A small self-supervised image encoder, trained from scratch: 23.1M parameters, num experts 4.
Rows from expert 1 of block 7, named by matrix and row number. Rows with one number belong to one neuron. Each number is 500 + 25 x the weight over its row's rms, rounded and kept within 0 to 999. All counts start at 0. Numbers have three digits each. After the name is the row's rms in percent of the matrix's.
# up: expert up (model.blocks.7.mlp.up, 4x192x384), inputs 320-383
# down: expert down (model.blocks.7.mlp.down, 4x384x192, transposed), outputs 320-383
up.51 107:481490477531460490537519488471508525477483484525496493518506516446490480498500446502515510505487470476479532517530504513518509519489513499513538516540558492505503478512527467470460463499499552
up.52 100:489510490480494497534467542509502507477529517536481487446489503528505496503496463481481500496449489495489483529486523517487496515480505550497471516491498501503510512503509503477495526491502549
up.53 091:534486520530469490473506495489479532540488473493453531480536511467526531498473494503533519463496511525466493496523491485499546493497469504494486552475526470482486485478441498508489517508528442
up.54 094:522479497451453509488482504526485506536499534492511483494526506491498497528529490483466550492546510509495572510568482474490498517486497503484506503468508514502524482482549545486485530500502511
up.55 096:528452508502500473542484484502447459499520462520489512521465516479501535466539561511511473505519468476462478499466465508473503505560448494486505502487514489515479521464521538459501489525482492
up.56 095:514507509467519480502536496532540513503531536549508493571541518533509533518519522508481458493504473499464485512527454490509524516499507465486469462496418485518464525517499473494524463503522524
up.57 088:488470538477512500559486526466531480476507489521502481521517510509524470548517470479516471524532484495475498510504522484565472538492432544558464502529523471510491539492522518487526482502581542
up.58 105:481497495484505505489500525503507468506454474470480458522535467499535470563495480461503494571514481497516473525500488478455461486505514501480478526524484521491461462507473518483516535494506478
up.59 090:495501518491495506524525544504454529468494487485488493479525519489567520541501520489468478505524543481515538512495489498518524484514459564530473535472523522547472535553522547508459442532469460
up.60 095:515544492474464518488481498460529502497549486467497466489543490486471470475533471504464528542498509506439441524496515541473524465539446449527517518513531527497499501469474520555492479478549534
up.61 089:455515460483523545507493494480489471509528505487483467495500493513544511498494505486445504491494476511540488474509506503479493470493521491505513485513521537483528510487477480520508494470536520
up.62 112:477495521518528547480529519502540519483473522519439494497505497535485526506504548534517502502519489561504535523512480528475506468498534509460442525530493476468471505501467508490499473495486486
up.63 099:505496484502498533510485553456501523541502514516505485500507549511522497504526452478526475481501490515513472501530485495535478500494492510488493467486500504511515522497481475532513519462508456
up.64 086:513485500520473506510512504454522497497497510501534451471517464430485489461518472503469472468506532460494526521481527484457485531502443493530508505544524479536449501487513494475483486510506548
up.65 102:471500454498550500469490476488509489479535516532494520518473498499473524473494482511496449547528495495539477482508476491511529532531498495519511474464490492489482490515541511481494473473449529
up.66 108:496487465519525473545519464530485513491452462527473539483493472477503517498460475508515525480525511501507487519499523478507545499509519514498455479522518523497511516530543541520466498502500473
up.67 108:516556518516503507480470482514512525561496458508504521496497488518483487482477526542459523507506517512519555485527465515527518504461520531465458500502537513515496535482463496488506503488470485
up.68 117:472473509487537501544465497480513465488506529505475534480489493478503550531452516521490487485512481452515453482527519492523530494502499433463487481515456515470469502500523507531500498508489463
up.69 089:534511521452486457526539489521437534530533509503523477455548488474490460514505490486501470535504492489517455497505476543512507496492508532521493549451544502531503499498505535566514507490499555
up.70 089:445477517496466482520513521495498493522517488489535534565493537514494492487527479506507511449511473497517459484514473505496532484552489514552547507491491480505495483505518511549478501497486493
up.71 092:519499465526542504520517527463511494493464469530442509493520502515459496532503488494516538475517538481525506504524479523494486515500473511516488534492507470499528517494514467503529518509492499
up.72 094:499506484514516504524516536453540525519518526461497522465467489511533464506484485490493520545476498472508503533482508495542479507476491498478473494533500460542470522500501469483505523505453455
up.73 090:466517492532481533481516507504499501480490470496484453491543500513503505481517554526487492513531500540472486482533482482470510504509485515477521492496517492534491473535469495520492516459475528
up.74 089:491504461488466506482538504512444526536519503482483525527473474482494529469515470498500534461442512533489501505520518461529483512499491512513493479500503493512542426528491500488521492476534496
up.75 105:454501525506517502491510508475537497469453519516481474431516535456512497521518500500516520502511452505492493534475480508532492506523511492504517498497545506519490487537482508487473519514534493
up.76 095:531446516540533471513519512469492483525461494478485511514489538494496509514486530447492495510518489482514503487513502532535465484496507478476510548492494549450545526525531450445542511506480481
up.77 108:478541511488475491527463472482542503500499455539519475454493457493525481520497460523508478512479458518478435510518523470476550521475520479506458527501479517531482498482488478525492488531456513
up.78 104:513518529472483470487506440475476507511491508519478470543504516502523456498492498527485530462462476528530484494481473482481522527481498471496472510466526514490525536501535533462482451496445497
up.79 111:563493520525518465491479534569503549494463497488498553508448516490500462477538508520490498482536461455489487503531484478519501476506509494448487501519494511518510493509495500500498463517506468
up.80 081:506521477474479511500483506538484483468446513488455535494524508505524503529509515464523528478508592488484508515478472504488530497485511527449525495523507468491510514502444517469535542501523517
up.81 122:542511510475492483469553514476474502447515509523539513454463486484539541513465528561525497553502489477542458437500513488518478525489531490485485480478534505514471492506497518509497502525506487
up.82 096:515514502477482478532507572519514520505510482530542469512505474545538506520480520460505505477512512510494519529498487461456498497492472495508546467512539479523488480452498456503471527491535514
up.83 097:526512507488521484514444540520511517463454466510515487507481463501501511505487513496486519470483525475477485491494533536502473529504496554482494538504512467499443471501478522509494536456494469
up.84 105:492478519488518541505520505464495486501511474479499512571506514512463471510498509516431510476506492472510483514507511497519556558510503507502505465514503539493448512483529482490511529476501486
up.85 113:506470512526484512549525524487525469538508525487462508518533473506492484502489508495507460506473492453512496532509490497496536452516486485474480481500503518495471474465487528487473501503497518
up.86 098:505525495520518469489525519479486458498458476543502482523511495497470493482471525480489485450543460535529511537484481492495458498539487492498486523510468492497480484557478487519521510490480471
up.87 101:485506508519506499530511478522470446466516471456533501505513516464528533485492490453509539519499477494470502513506497452507494500527533500501496489542440499489484503488524543508513440513467513
up.88 094:524478502498487485496484491446475493529502446476501499501488540475478517521459509503502496517519489530492484493541482516498462448481485501501482482489447466492506552466487486437504526510481508
up.89 091:517481481544471534483491524515479543460509464508471492490489522522489502487495518489543493489469515505489449482487519503463501463483454498513521494528465525504504486506497516437484505446452488
up.90 093:480514473486486521523507520442507502463491530522494523485511477524487480510503531505513499543488514489489509526499494512468533499492545488501530507482459497488466472538480492553500492537502482
up.91 097:489510485503522514467516506461489454467435503463481511476556517533494512477506505552515507477450446514507522480488522520508529520488485510471488551499514545472527510473495473467467464524509527
up.92 103:479526509501511498485548465514541537423529473509525525495512465521533469517512517510526524514505526498487487550535538501455479495483500497525457542511502514510479488542530511490512519491530497
up.93 098:560526481536510503534502496497522503444516483506560458480488509488541535527500536540505494520508479579497509533541510519499482495487519536459495513479521494519475528501484481493453534490481459
up.94 105:528490473542526474499511522514521468491507507503504513506442531463549518521526495478520482480481522459414467506501503467510491552509502514481452529495513519501527528490511487512509485498490532
up.95 104:494568486482521529516492494477492517537496531486476511473491459570544517514494486501494520504556518452484523513504520516541504510551500514484509506505512474465466471465512510469524444503473480
up.96 107:548532511534495500533530525522501441528549501476479496507516497491536488412489477489528516512445462445512483489474504524489478512487503435503502500504466505524517475505492491503496487511459517
up.97 094:518506482510530498491532525447545527452475500501467450514520525501528506474546515499525484536493478441512488472497499512552525497453493501528506533488514483486471489491497504520510489526460548
down.51 110:497521492500467485505534504496524509485497486477463499496486515522436539481496480490489518488500462490491478505504515530516534500502523480519496512542540498477489521506476466508508489537470510
down.52 102:490486467527534480505521502518488444514480494478490514535523445480556485500492491489476515511478518463570528482493474528472496449505490488522461518488530509526515514527480494519497485457462478
down.53 092:505545522492472507544524542499504524517492490515557478497458483515481485448493474434553508495545465511521505529481520505514482469534502504570500506517526509530512476511493494499528458486434501
down.54 099:502547471541495493515509528480512484535517529525550435527511486532502458497475470515494522500476511515483484499464488532463523484461478473508461469517517524453452544452501480490469454498499524
down.55 097:486482460484519496497490516478502487490496536472476498464466500459500467467516531519467480543470457514504500517447495455482500470481510538529446519493491488513503543518488469530501495495510533
down.56 097:491533490496522484480515513487478528519528458513517481530509526486517498468501527533542489475480560509499495467474567477490502520456505506466521527547503534510495509474461527503521460488476544
down.57 096:454521482446516512532493506499441519494450549507471498496498457512522481546481460495537459472513522526474490512474473514475544460494498497492504551513496512468507554465538513464535516516529462
down.58 108:480535531521481509486533499457486507445497496474461504524466439484489535421505499483483539489499484481533534505498522500471537450468521513482487528507496502523473477482520485508510486510477529
down.59 092:509528483475515510534481537477465472510484458495476472466479520536520458500512494490530508489531494504464488507487523523510494484484529473477541471480483489473508527520511452521490536510511504
down.60 094:485474508537525498508508496476469520504500475515533521532497505494497536510449514503497511508530508489513542485545480531536492523494513492471442521500499496494503501496506475554483490520488517
down.61 095:443527498532474512501449488509501496451506505499522544529488544510482485462473517530493484500495494505477479519472498441537549532463529473445492518534519495525495479484519473528463500521537518
down.62 101:516496529524505498499469477503475510505513521457529461531515494454510505487519531519510496474471472466536483500568524507491518495470494462506499526510469496508494513478484510478480565494479464
down.63 101:529526496485496484472519522432509469447503467540478506482503487480541504536490499527484456489546519526485465505526528485500496484515539479509525498530541461513519461527523499528486530523479499
down.64 097:529515508547508472473528471523448487527499516470497508494497522546502505514497480476546508461488483452490483469509519515497535508494514533510480504526467473527496474503551508526504504494505489
down.65 097:465523476526505505544575477484481487499491442534487468526530534523475494470483481466483481474486483497509481532478518526500536466494495505559475477531494477508470503556462496524511523502489516
down.66 107:470513523490519495482533518525544514459467504501522501541517526514442479468506482523467449523526467502489504498540496485491512542509491530516524479518502496509477458504471537483472448499488518
down.67 105:479474513553501519521485501522520505506497472512493477535483542511501487513524524506495521479478485560517511483457475479500464500478541504501499524486495497525484506519502518500450519505533454
down.68 110:512520455508511497495447492514457538526511495551493521474492539505506462514494492475481448491492515498527491530518516503498500523472502532508455511524498509533541527478531501512482492493477494
down.69 094:514562499500532514475497572489536503474547505493490496535489474521485500525485479437507483472509503528505465537516522486467506526553521531505459465544538510521510469461497463502497526454490496
down.70 091:494522506528530500521496470525479534491498498511454491530493438532488523518516531496498509539482499460477492460515501498457510483529517535525470475492492498497512493482522527527432539508513484
down.71 096:542466472511520504512554548473481520528478489482519508510524523518547498497525495480501489496486519497503563566534527520463545524485560540504488522515506520459561486513515494462519567506488515
down.72 096:499552446524466510499503508490524505510519542487463473494520478482514497509444482502482505478512481495498478468513468475508533503562451516508516461485492494464484521492485444529542475491498462
down.73 094:536509536458494501478492479499484474539511478493532495432480491477484516529503472483511490509509516489519481524465496530498512522537490513528520471509482472542477479474487526475516469490502447
down.74 094:479514498484537499491506470509501501531487515481498495509460525519469499520496504530452565491483482558487481498482507514518508513496499536475469488538509504515515484479439506483517508531467523
down.75 104:467518519563486470504493497515465515482496493537521489492526507488475505507503551514507501483479502542513503477536497477487468516531460485502528528491479504540499509470529538477492459491526489
down.76 096:459533476487528507497538495528483516461522509500482533493481503489505539513506527450495514489510464494476528510515457501494495518523500447522485459480534521522514525483500488467512524510518508
down.77 102:504498517493469491508494527525492528454479464515516522583508483499484515484506466471534502465484479475527495465520497491532510539524527505470494485525524514499484515490512490487493464492491534
down.78 098:476468491507484536524472530543544501469454513507518511517475461483498460526477518493490486491523465554525458469510524498516558494456523515498492487497454482538482491519518471495517483497548548
down.79 108:500511465455483450500472526487475482478521509540486521490495502509486518536500524523466467475535479454557516507486523476468509499528466519539543516505498511542481467510512497509459472492482488
down.80 090:530517450504522464517519474467467482503493506483506520469499449484531530475481518512488484477511510473542496437506476526499522491478477478552516479520514518473509490479523512488534514485488488
down.81 114:511479470484522508516474533521505481476521520507488465539504521530474488462512461502505478464517502502491504483468485505511462538526511513513510502526463489521471496499496490532503493499466482
down.82 099:488513530505506526515509468503460496515468489470483498491547467535492504506483500491518480486464550506512474494517500481570494470521534546520499472499536522478526487504496464467483460517535450
down.83 101:488533459445495480549479486536505459492504508521508506536498478554486534459492489515498498492510503517480484513517521523536492498515491491486524468490529500521501505522519499499469480502531497
down.84 102:468512496508462470494507519450494482474501477537504486488478482539496508508509502522472478509503488480476465495492486537524496500522496524519482469498501512509511478476547508471524436484497521
down.85 101:461494489458501481484522541515502487518492546501491479548516484470516473456490502547488488521517511523527556471510521531507485521527484485511524477509506533490476496490480492524495481506534501
down.86 098:509503500498455478518539459527511479522496479477482492506468529489537504500494502551484442466506508462494522519500502481498520490473454493463498535488513498513517542439495493456531522538478532
down.87 101:494509522450523497492515480484485521504519511468462486482474503543507514521518482481475521504511505464488476432433474525522504483527478523508481531458533517516502486528537505504511503469493499
down.88 100:456540545488466511510526503519506482484489524514498527509509522483516515519523468524496498477496474484493501497515514513489516506513561466465532514439501507469471467544522489521497532499523511
down.89 090:518491505455522477493471482539492506482492499513550545504487500430502526491500519453507443528503501566514469491513494516474524479547479571553461518499531501466453480500493510560528536457467475
down.90 100:535511468505486463490496503432442521462496482541558487461491487517501527520541482476484513496520512504479458508496523465466526530457497519534532506532485499475510489471491517496479549552533517
down.91 097:480469520503548469514503527513547458475515505478535466497487481521466538477488536526496525540501470471492512539511476488503485518511497488480483536498501472473483507467479552499527523512541503
down.92 098:483500489453489506485523492477471504501443520494526453481435505499465472515474496491515500480489532515482460519514497545577518508522463522486477484501496454495522499523517528503466478498502502
down.93 097:494489494469479492526499468535485521458522518477520527507497556468510517506521460547459497520490469511518501497533507453506530490502452500483565543499502498522480505533515499473514564493509535
down.94 100:511462533462512512493508507519467505491468481505503552512469499499532483503526520469496474464514460490451529504523467507539519496524494484520537484522479455487511493538439495532536490477504530
down.95 103:509510494479504465557514488467531474423497445513540514558553545471566521464521563497484499465497512500486493544498490516509497513487398508490462459507475469494517476516459463518470479474474481
down.96 095:463487509478465479516489477507520539490528438504498544453484507479517459545543524491454516467518514531497485486494509495474530470527485523507500506506531519482570486489499509496526488494508511
down.97 095:523530500486499514494470463494518502462463521520513532487471472536476485477468488472490468501487466522485488521484521536478505464526515516543491493512491464507474500519506473470534526537499504