A small self-supervised image encoder, trained from scratch.
Data: trained on photos of plants and fungi (iNaturalist), 90422 training examples, 7.1 epochs.
Rows from block 11, named by matrix and row number. Rows with one number belong to one attention dimension. Each number is 500 + 50 x the weight over its row's rms, rounded and kept within 0 to 999. All counts start at 0. Numbers have three digits each. After the name is the row's rms in percent of the matrix's.
# v: attention value (model.blocks.11.attn.v.weight, 384x384), inputs 154-230
# proj: attention output (model.blocks.11.attn.proj.weight, 384x384, transposed), outputs 154-230
v.285 102:570462511429479482468519516518512505635519469436443359483413546539455537435461425469475542478495480437470470467461491494428474453551510475486521493579524466441578557492569566500425558478538523545406636555495439494498487515600478429
proj.285 096:495454460488503517493590487563529494516494422520493591530497483565564516599451541480497477482534446454568473532543523502507511391483425465562488505482565470449505477471399489452505425511431506411486497423533509523482400448471468538
v.286 104:564454477443468455425564482520502670410489507501427441466492560610491463410507460539553508643422526486461577559481541444539491460572485450577452572455456568537482474452501440474569543496539500513463492495388485525525439445542487474
proj.286 104:485527475536573603535555504493532497592497434559481522464471547536511482571450536400488561426593488448483448512555411520528481472564474500427493481465475457484495496517522470458565533411550505453482454370536535499447476502529488545
v.287 108:534434458556451433524560547541494532546497506526538536446497477543523523591425429458472523444573470534527532475480495503543542609501486439421521550517517564457476522525583486528415572472447554483444492492516452614494465463448527463
proj.287 104:479446578526550609484375435525502533524480459466536487470519460579544506509567504516521417442512503505442396557504444492480363384461573586532504511512447533462504532385482447537578535553478497470539573490468441533508506494468526489
v.288 095:505494488472586481439543567526418532518533465493482439460461431474432422459600489445560468469434519407553551453546476529524522491582485409464543488438507509483493549494449443480445460558501500502426575533530492500473461513494495392
proj.288 098:560552511533499473521458382428524404531529506481552454506610542509475539512389484520509537490481502526487456515504474456567447547490483568453516567523498536485563469516522650570524591533470451460483372501445573581450507377527460544
v.289 096:530475481460522530475533548528509446446536422489502397575511529528462466502520514536540503461575479504492453473488529521478436476468549532462460458540507497516501446459628483566509514540504534535543533506500506528523468483494495545
proj.289 099:422537468542410594440510490498413450521535518583496476480516569521492382555498481488517568501496468522518641476532493432418473507562529487502531628309556485497547480543499501453529491426548410529511483496431490471408476470539512451
v.290 105:544548487529484438525456466483503491523534561534396468375491496511518455536481558512487485632516469568465507477395522464465576534539479522492489592497508610413551542541501589492441454468558465564438425533531521483593537589445538506
proj.290 104:387508507493514537556602554493464500533514541409511515533497471526491567440512476538502551438500412460521471499501446568556553485537565522443501405508504576491459439508374492622532616561404600471608533593583463476469562499500534533
v.291 099:406460556529500561517552422492501397472568478530579481375635448485515496490395548595461496502532505487513464522446558416490509463417435509516539434379527508513465546430384459498474471483494490443502504538455449404479504462386483478
proj.291 094:545549434513499552527526457479571529462532459532456351540531564497473512490495506385507458464428557617548426504495424580513427490435505491498492539471537445604431500535597511522449508475525585488572521513562444496426507550534491518
v.292 102:503545451523493349447490526463532582538551470568551449482534504515438491515518476471463463485621463406477517455477535557424444549426513463408418438442489543481453516595490600510465533494506471526541509463526513526449469533425473514
proj.292 098:587437564538441460497443452552482470518505596420441535578463464493500534516561532439475567541355493579472449454501467535590571473480395564479501509501572422499559490495511465528436539498470516450482472440502471468484495453472535423
v.293 100:418454597592489422492439527441529440426554432486472532410463564418494551602509492537569503529547528517426414559594494515582573560482553499567565541572513453468500481483516478578478481459609485498437535561490436450501524485463621405
proj.293 101:536505470411561495587532526478598479528529492499483543558559483428486458495510567499415463536448407582461505585550501558525530506430526525512494520458556507458504508489512445485449554512469466657530465499424581448464519554392439615
v.294 101:534525538508509478444541529482464520458515509453531445530503488537481425597496429567533548509528504454477470454500503537551490550438562513484561453628455529491455441402469474495525549539421545434464458507508525529508495459472532582
proj.294 108:608432532511449568439450520592489511509557566529519580554445480564458603478491452432475494524588512502502478533504525443435475489431416454488538438384526383510499538548560497523537516588487566523628448549450573437476487442435545501
v.295 105:567555509548486454516505501421432549471479564593440530579452440535493366480475481463438501540487467456502489482400519525528445560490469515463430478386520502522468504611459592556484564453578482490537471476462575539541468455594479531
proj.295 102:534465553546425518433496601501493503578583445526481570508559498534479585466495558511499447448422503530523602595516492468581542531565484484498537504521457640587498535594550492422496510501541397415499526445463491420395506494475599509
v.296 103:536521475455498541555452559469535414442590484460573537508502474426564569464581424533530503599532541583571500458472463490458519488489452501447409444473417496326524500468434589474528434569495488568448432544414495443491512583470577467
proj.296 101:588537526550484524487594478496453515615486519463422497516608451502502490563460568464580554452461503503389519553497480560470489450528540490552551429450510490476429557516513504445513488483519524464479518438538521561492553509518521474
v.297 092:469480485490575401523594536444457527536507495583510540507474500483572553575554471546534321618468443448405525561454572572446588580576563564418437561498506508547518506552430490492519544524483474443495605470450426567539513573464526477
proj.297 098:522515455488540428522484475553471509558504478485505567455455435454457509588390569485471531472464478496537546535537517404539557445472534430460552406567454580506508645533498562620494485481480575468529435467454472473478536435485523433
v.298 104:469438446496469421543456468519520459514502385522473489514514544465459490532409516539486505525589491552558497514492516538430525429595502454438578526492489407474551544522514464522369496525472463500528450442518466499511540403531489500
proj.298 104:504553566474576553393524441431564504528562469548449533531502483583413491512545513471508485552408466462514478533476470381478435527421400477552446523474501581453475425610536426457517525489433401500525505485546439580458538553433516470
v.299 100:439425509403459459421565490508550558505512487524528504582481529527466535509471395504523542584518443460475559505505455507576558435433483539547453524582464412561463447454493541479524519473390521456514548448511449463582517492529493503
proj.299 101:465473502557550451573442441548505531502477477433524502477593539515518473453444429499435503487409561533488433490571450446460461546560535518432534575441488543442543526527504525531501456509494462577494448524409525537528461591442396553
v.300 102:491513443458584494522573523404483469579438479473466526574564522579434516521564439537523465481520434470455490522483480528490426462525536602474471512460477473536523470469436518496564609498521509491530463497559509543475531539428510525
proj.300 100:505551443482481545562485553512445533540504504548560540507365573469409477553513563489503497529525490535502513459504504452511420606439463448468578560526460512471530543448396544539502488506469494494519461556562417497563487500525467521
v.301 094:576496434534563474500476426443399566528469499530525554498585450540477504556426505570514536472583583445587586552596493458563438559539591471566550392426454603457515549594469493541495594444453422526513450456517527537478485497463534437
proj.301 101:489437494516463511465580541438533443552518478538590424538477579422480529439562559404506479478538527507484511438445567500467509469562532502519410505522454461466533550504581500520472546546457571475438522483616528508442454427513414446
v.302 096:485486490504595388571491562463451519625462534420561533526525490478466468462566446408507547582512571556587478459511363556533499598465432479547427613543466448565481541479471459489644536568448465428500580411562547441415491469535565523
proj.302 098:500484485538489537524503516526545464537450498552455465478546462580528531464493532484612514469510448333557475458488540437531451518481520490559591452414529456375662408543580519387441551536495577476564423535575558537565552538506525543
v.303 100:492482435487546479498541457502551541543396468471384507485495531533442534459442428470597551426456484546505441531518526546610485487518506503588517565564495522525541510514563460474497475413498545488550587618508503543543503507533451527
proj.303 103:526399509486507591479491478538495481479541522494531565390524456502479550486469498489455493418486452432440474514582541428509549489385520519445484519482439441552494566450514516460520595457469504525518540520485489493530429473464528539
v.304 096:551496418490467534522503486447547522444455389532394533522567488470600513589577473536506484451498503564490575450506443509474495453592399585342506532455510443535432398480485424538545512530465495495530494515470419501598436528531502517
proj.304 095:451590488481538507479531590522428547479445524485518488578464470543491479446445552592515541492575502404551397526490425469552539571516562439519472513584443583449505525527517515490535487489547518498549467519459488567497570423484555489
v.305 093:503461586563554449565515525514496518389519429492560500450555489397468497497472486567582477514610514531499443569513507461566465500495499485524530412512517399472452431570530483452492586520435415464513422494488518539468425494489514378
proj.305 101:434448453454421559452575489553464474460439516546492461524487515508541502513528544556429455537433460570537394496493507461516423444413575507447505440406530507523588520492403493497476476413504475433440438522461548368431625500509515484
v.306 097:428535430549542414510472576483508491521527537494572504524419515419546495506533548523454544558487526453503561404529545492517519520442475511542507481457478471499495501514473518552517615543385500472458640417556502515522447440496489462
proj.306 102:561454593504536500519566421589513539510556515491451486398504492469484553455502485520453555460474528500543450560495468379512438487444490373452437521531386473462574612405561549487518559449526515501460454523529579472496562495564469525
v.307 101:486451467554545432617545535539449584485561396508448381560526486599486461538486468430497577442539523518413521531533563482434462489578516464446515475472458425511491470501449386517523430485517388476570568544514492494451529491425496577
proj.307 101:461500535419556541421505317560538532497451428479496484474515425543473523554555587491469439480519490445488482401535431529478492497403484512565498449540476482459516533495508480582576458510434563475471494544483440501501514509529529538
v.308 099:484507524479476493524490507375494477518410491509540543573512564534463491541487555516472525515551463494458483420492495536479454413587542588486379490444537523470519458493558502484543473468431542438483415573606379444544542390482544462
proj.308 102:562585490523532515463532482464512475421440529563489577563476446501542484504545516559581662529500624496553527514446479439521532568406592456489515495606438571527492448490527494479538520418553514451412578483427553480550515534498492560
v.309 108:567461497508534541548550515460503628617488549474478530531534460528520572515475594476456409550480490500543506443551480419525478477463521473475551489490566508461512568522434478491534516441513499565409433501497461506506473490538482472
proj.309 096:465526489532369462637517498468547528481473478574460530396663550547543437467479468521431463446487569576473509534500417498549488538565413586442380493540571498508494442532508482566583487541432523506561511524529610484485534439443550533
v.310 107:440443412440438492644491576540486515516583592405576464427425489449467535616477459420492479479468458526578499477440582523466505514529524531545571512495471482457592438513421472528527538576444554472550462465576505503547511591532595501
proj.310 103:527615496524513511416406486479517509483554536469449513563480575558525433588516551509448581459567565582407535525552464499528499560507442414533487543537498508535553514544511464500592466432508510530503485529458565524426393538535502531
v.311 102:481416572575558481354488597526495559551507466425461543587485452567530590562470521538390605480491534497437413469515524528562535564497518556435471586590509474510434622509517463542501487532481476502450490469566447473579556561523549541
proj.311 096:477535460553514450493488391511437523450432553557450493541541551456548463513453493423543410571476440533476522526570604473449485546495555479385480519524555531481486476425579480471492464551504482475509552484425490431366554487501502379
v.312 102:512509534479521500469558518506522517521500559446540529455553439605461550511588488506564413453575530511510568483574548416567467493509549489485512553560544436539433580525514536566544568587425472489490504456498387452435456583532537462
proj.312 107:524391432527427307488544617479444497656493524590515540493539464421494598476427538508566552464497494504487475452514540496349478445636555452568524529494515514586556500552473452321437416487414563498547375525531516567436505478551535561
v.313 092:573471540511484436613539504522424509508426606491520562534465480452537574418580520525460535435546606476550548514579429559480492526507446507541510425399502550603569458388529435532449565499488533512501481412533382523403483406434486498
proj.313 097:464542546451556543460512434532565581480502495416434480511472573524426387536549483470503417536467504491472383518457445501497473515522556526599527563535501451485536536517586504492536540523473415497547507565434633399635412524520478519
v.314 098:416423424459518520648545441497511462555519507446558503481536464540561576553604575413564571473469522525479454531471497536438495552517499583568545453530510517445443591396571484433490513516507464536497464545577403507522489544499480495
proj.314 099:567481488582578497518470534468511509519461448589486443560448479472486478545493488511413536541426441552487407461541545484493500401508452383511501614436471419514494421544485476452418499490483427475474395534488487466527495472527547439
v.315 100:570601556544494497535564538469526461504608571586494571531467536521484461495533479470525536503572516511584461482514461531592454513461546502494566560550400486367426495475557562476480650552450494509608614503491445507489372490477436544
proj.315 105:620457501532501519554552530521486461470495528473466487496521419461451519584461498546526471479390546534514449529505411496488495402524446550617491441541419485451553452540444549514474412455510390478558611474429525510505544551535605375
v.316 101:436494524439640460491497578556602519514526561488449581455537459539449478436507542506588473474482503520439396530564502479537484475465530504505442534451590534671489439461482473442488485524538415480470447518538560532429466613539539492
proj.316 104:434479441485424534487448499480508551536467513483379498519539511493513581481577519467393459556504430481583531512495436464568573454486467485418464538527470399490543510567562496594483542541559562563530500514561604502548563497398473522
v.317 097:449540475518535468546501374586496513556503406565418550482578512437600531476453515479510489589539559526527467573484473507491567552496536558484589575550605537602486573491464441571492459532492474508517543509536462422506627502461406475
proj.317 098:530481505500497570434523447485418499554504479414542534517458545570450465505482533497445524565452451465467553481515413439527466524517541448485447443477542447473469583520501488515467568514486509530448448537403498534432448522507606469
v.318 107:405419519604499469551457541499468493481587508496517452534508490459490492454514548621519490485407501424586579536468509518555463440520500589506485430490578503436539503537508453473549558425469497532505396487534431428462548547503500491
proj.318 100:536523436528534505504469421465461450462533559522506460563517483536552540510543371535443538488602572508483480540486598474533553438461522438539537525528409478537488456527566486547447425454511412468399532504471493517529475536506518482
v.319 096:536513497467487578479438464518404433621444415525535587548531467456486499420532459440514451499509440461595489579588439460473492470512541504546594479562465556456515564536481469570567549526565477516421409474457522463434511523485504494
proj.319 098:445470451571480476566516521509466496490570617419537433496510471522556499553553655490476546557465476468415528445470533482496558493432427558563443508532518407479511496442445491471462439502463477516493514484497448484516502539436485536
v.320 106:465548529390548534516473456507439463556495515507429495601522573517455396538461521491553519388620525391442536526462511421480469523449443501519511477478567543504496415531553448539520499461385513465473520474565508477455429489458511480
proj.320 103:500463491579516432595531551541482459430573541528571496482382509544525578555434511477505470566579562501559609495484455454505457513543627596465592580530550513498495557510477515550549410510533478492528394582407540514580502521486582553
v.321 107:411475524443450526534561520518443531549531436517506470547460473450503473598447492521494512523479594546440611528438673543557450470525510484517522509415497510473497493559494412493460481500523442562530510516492529388450504406517482521
proj.321 103:472505412483536495459509464448485577473418480582491522472518598591520359455515450472532375473580453472502491453566520519398517486564498443437481465527501476468490474537499498480537553481576568532512460387478426517521506492599461526
v.322 096:360519516587601508591524439601487501573474458483482462436515470551610564550496572438567584456574446523456514484509505379433594520512502479389548471492570535467560547489419438550571508443428488456531490521490507538535529536532536526
proj.322 097:558553487432529511443506473489464404407446512432499550505431492514470445470527449560479496526517575516475496524470519530488473502439521590529512475512515517536559464572470513463492429536480637498505488509453557439432515506571494517
v.323 102:504628583507445512440569537429620592436588484502538521487515536539492585499541590589461537488574531544363431498420516458481471559430487406515554509572545519505531488627570493507474435486565462551502567443500561482514558483496498531
proj.323 104:554400536380618482511482543463491481506497545465481591456467424455457458431543582503458507582568420472553493501489552537531468418595478523595521501516493524558427540505465493481467517509518459549573432505503520553535546478475501486
v.324 100:490453441560453530486459542495416528513570595536526504529484522414475522565488500503451506392558464532569505469426507456509500509504456494553546422426578447510430431463567493444443460471560564495467454407482543523468548474516447470
proj.324 100:448494521545497453539535445542526468501519467509432539456453560553490524562545379429564522523520526545505489478523490441510584621440483489473524461476476511576576552460543448436443441477456502490478532415403546492584471490522496466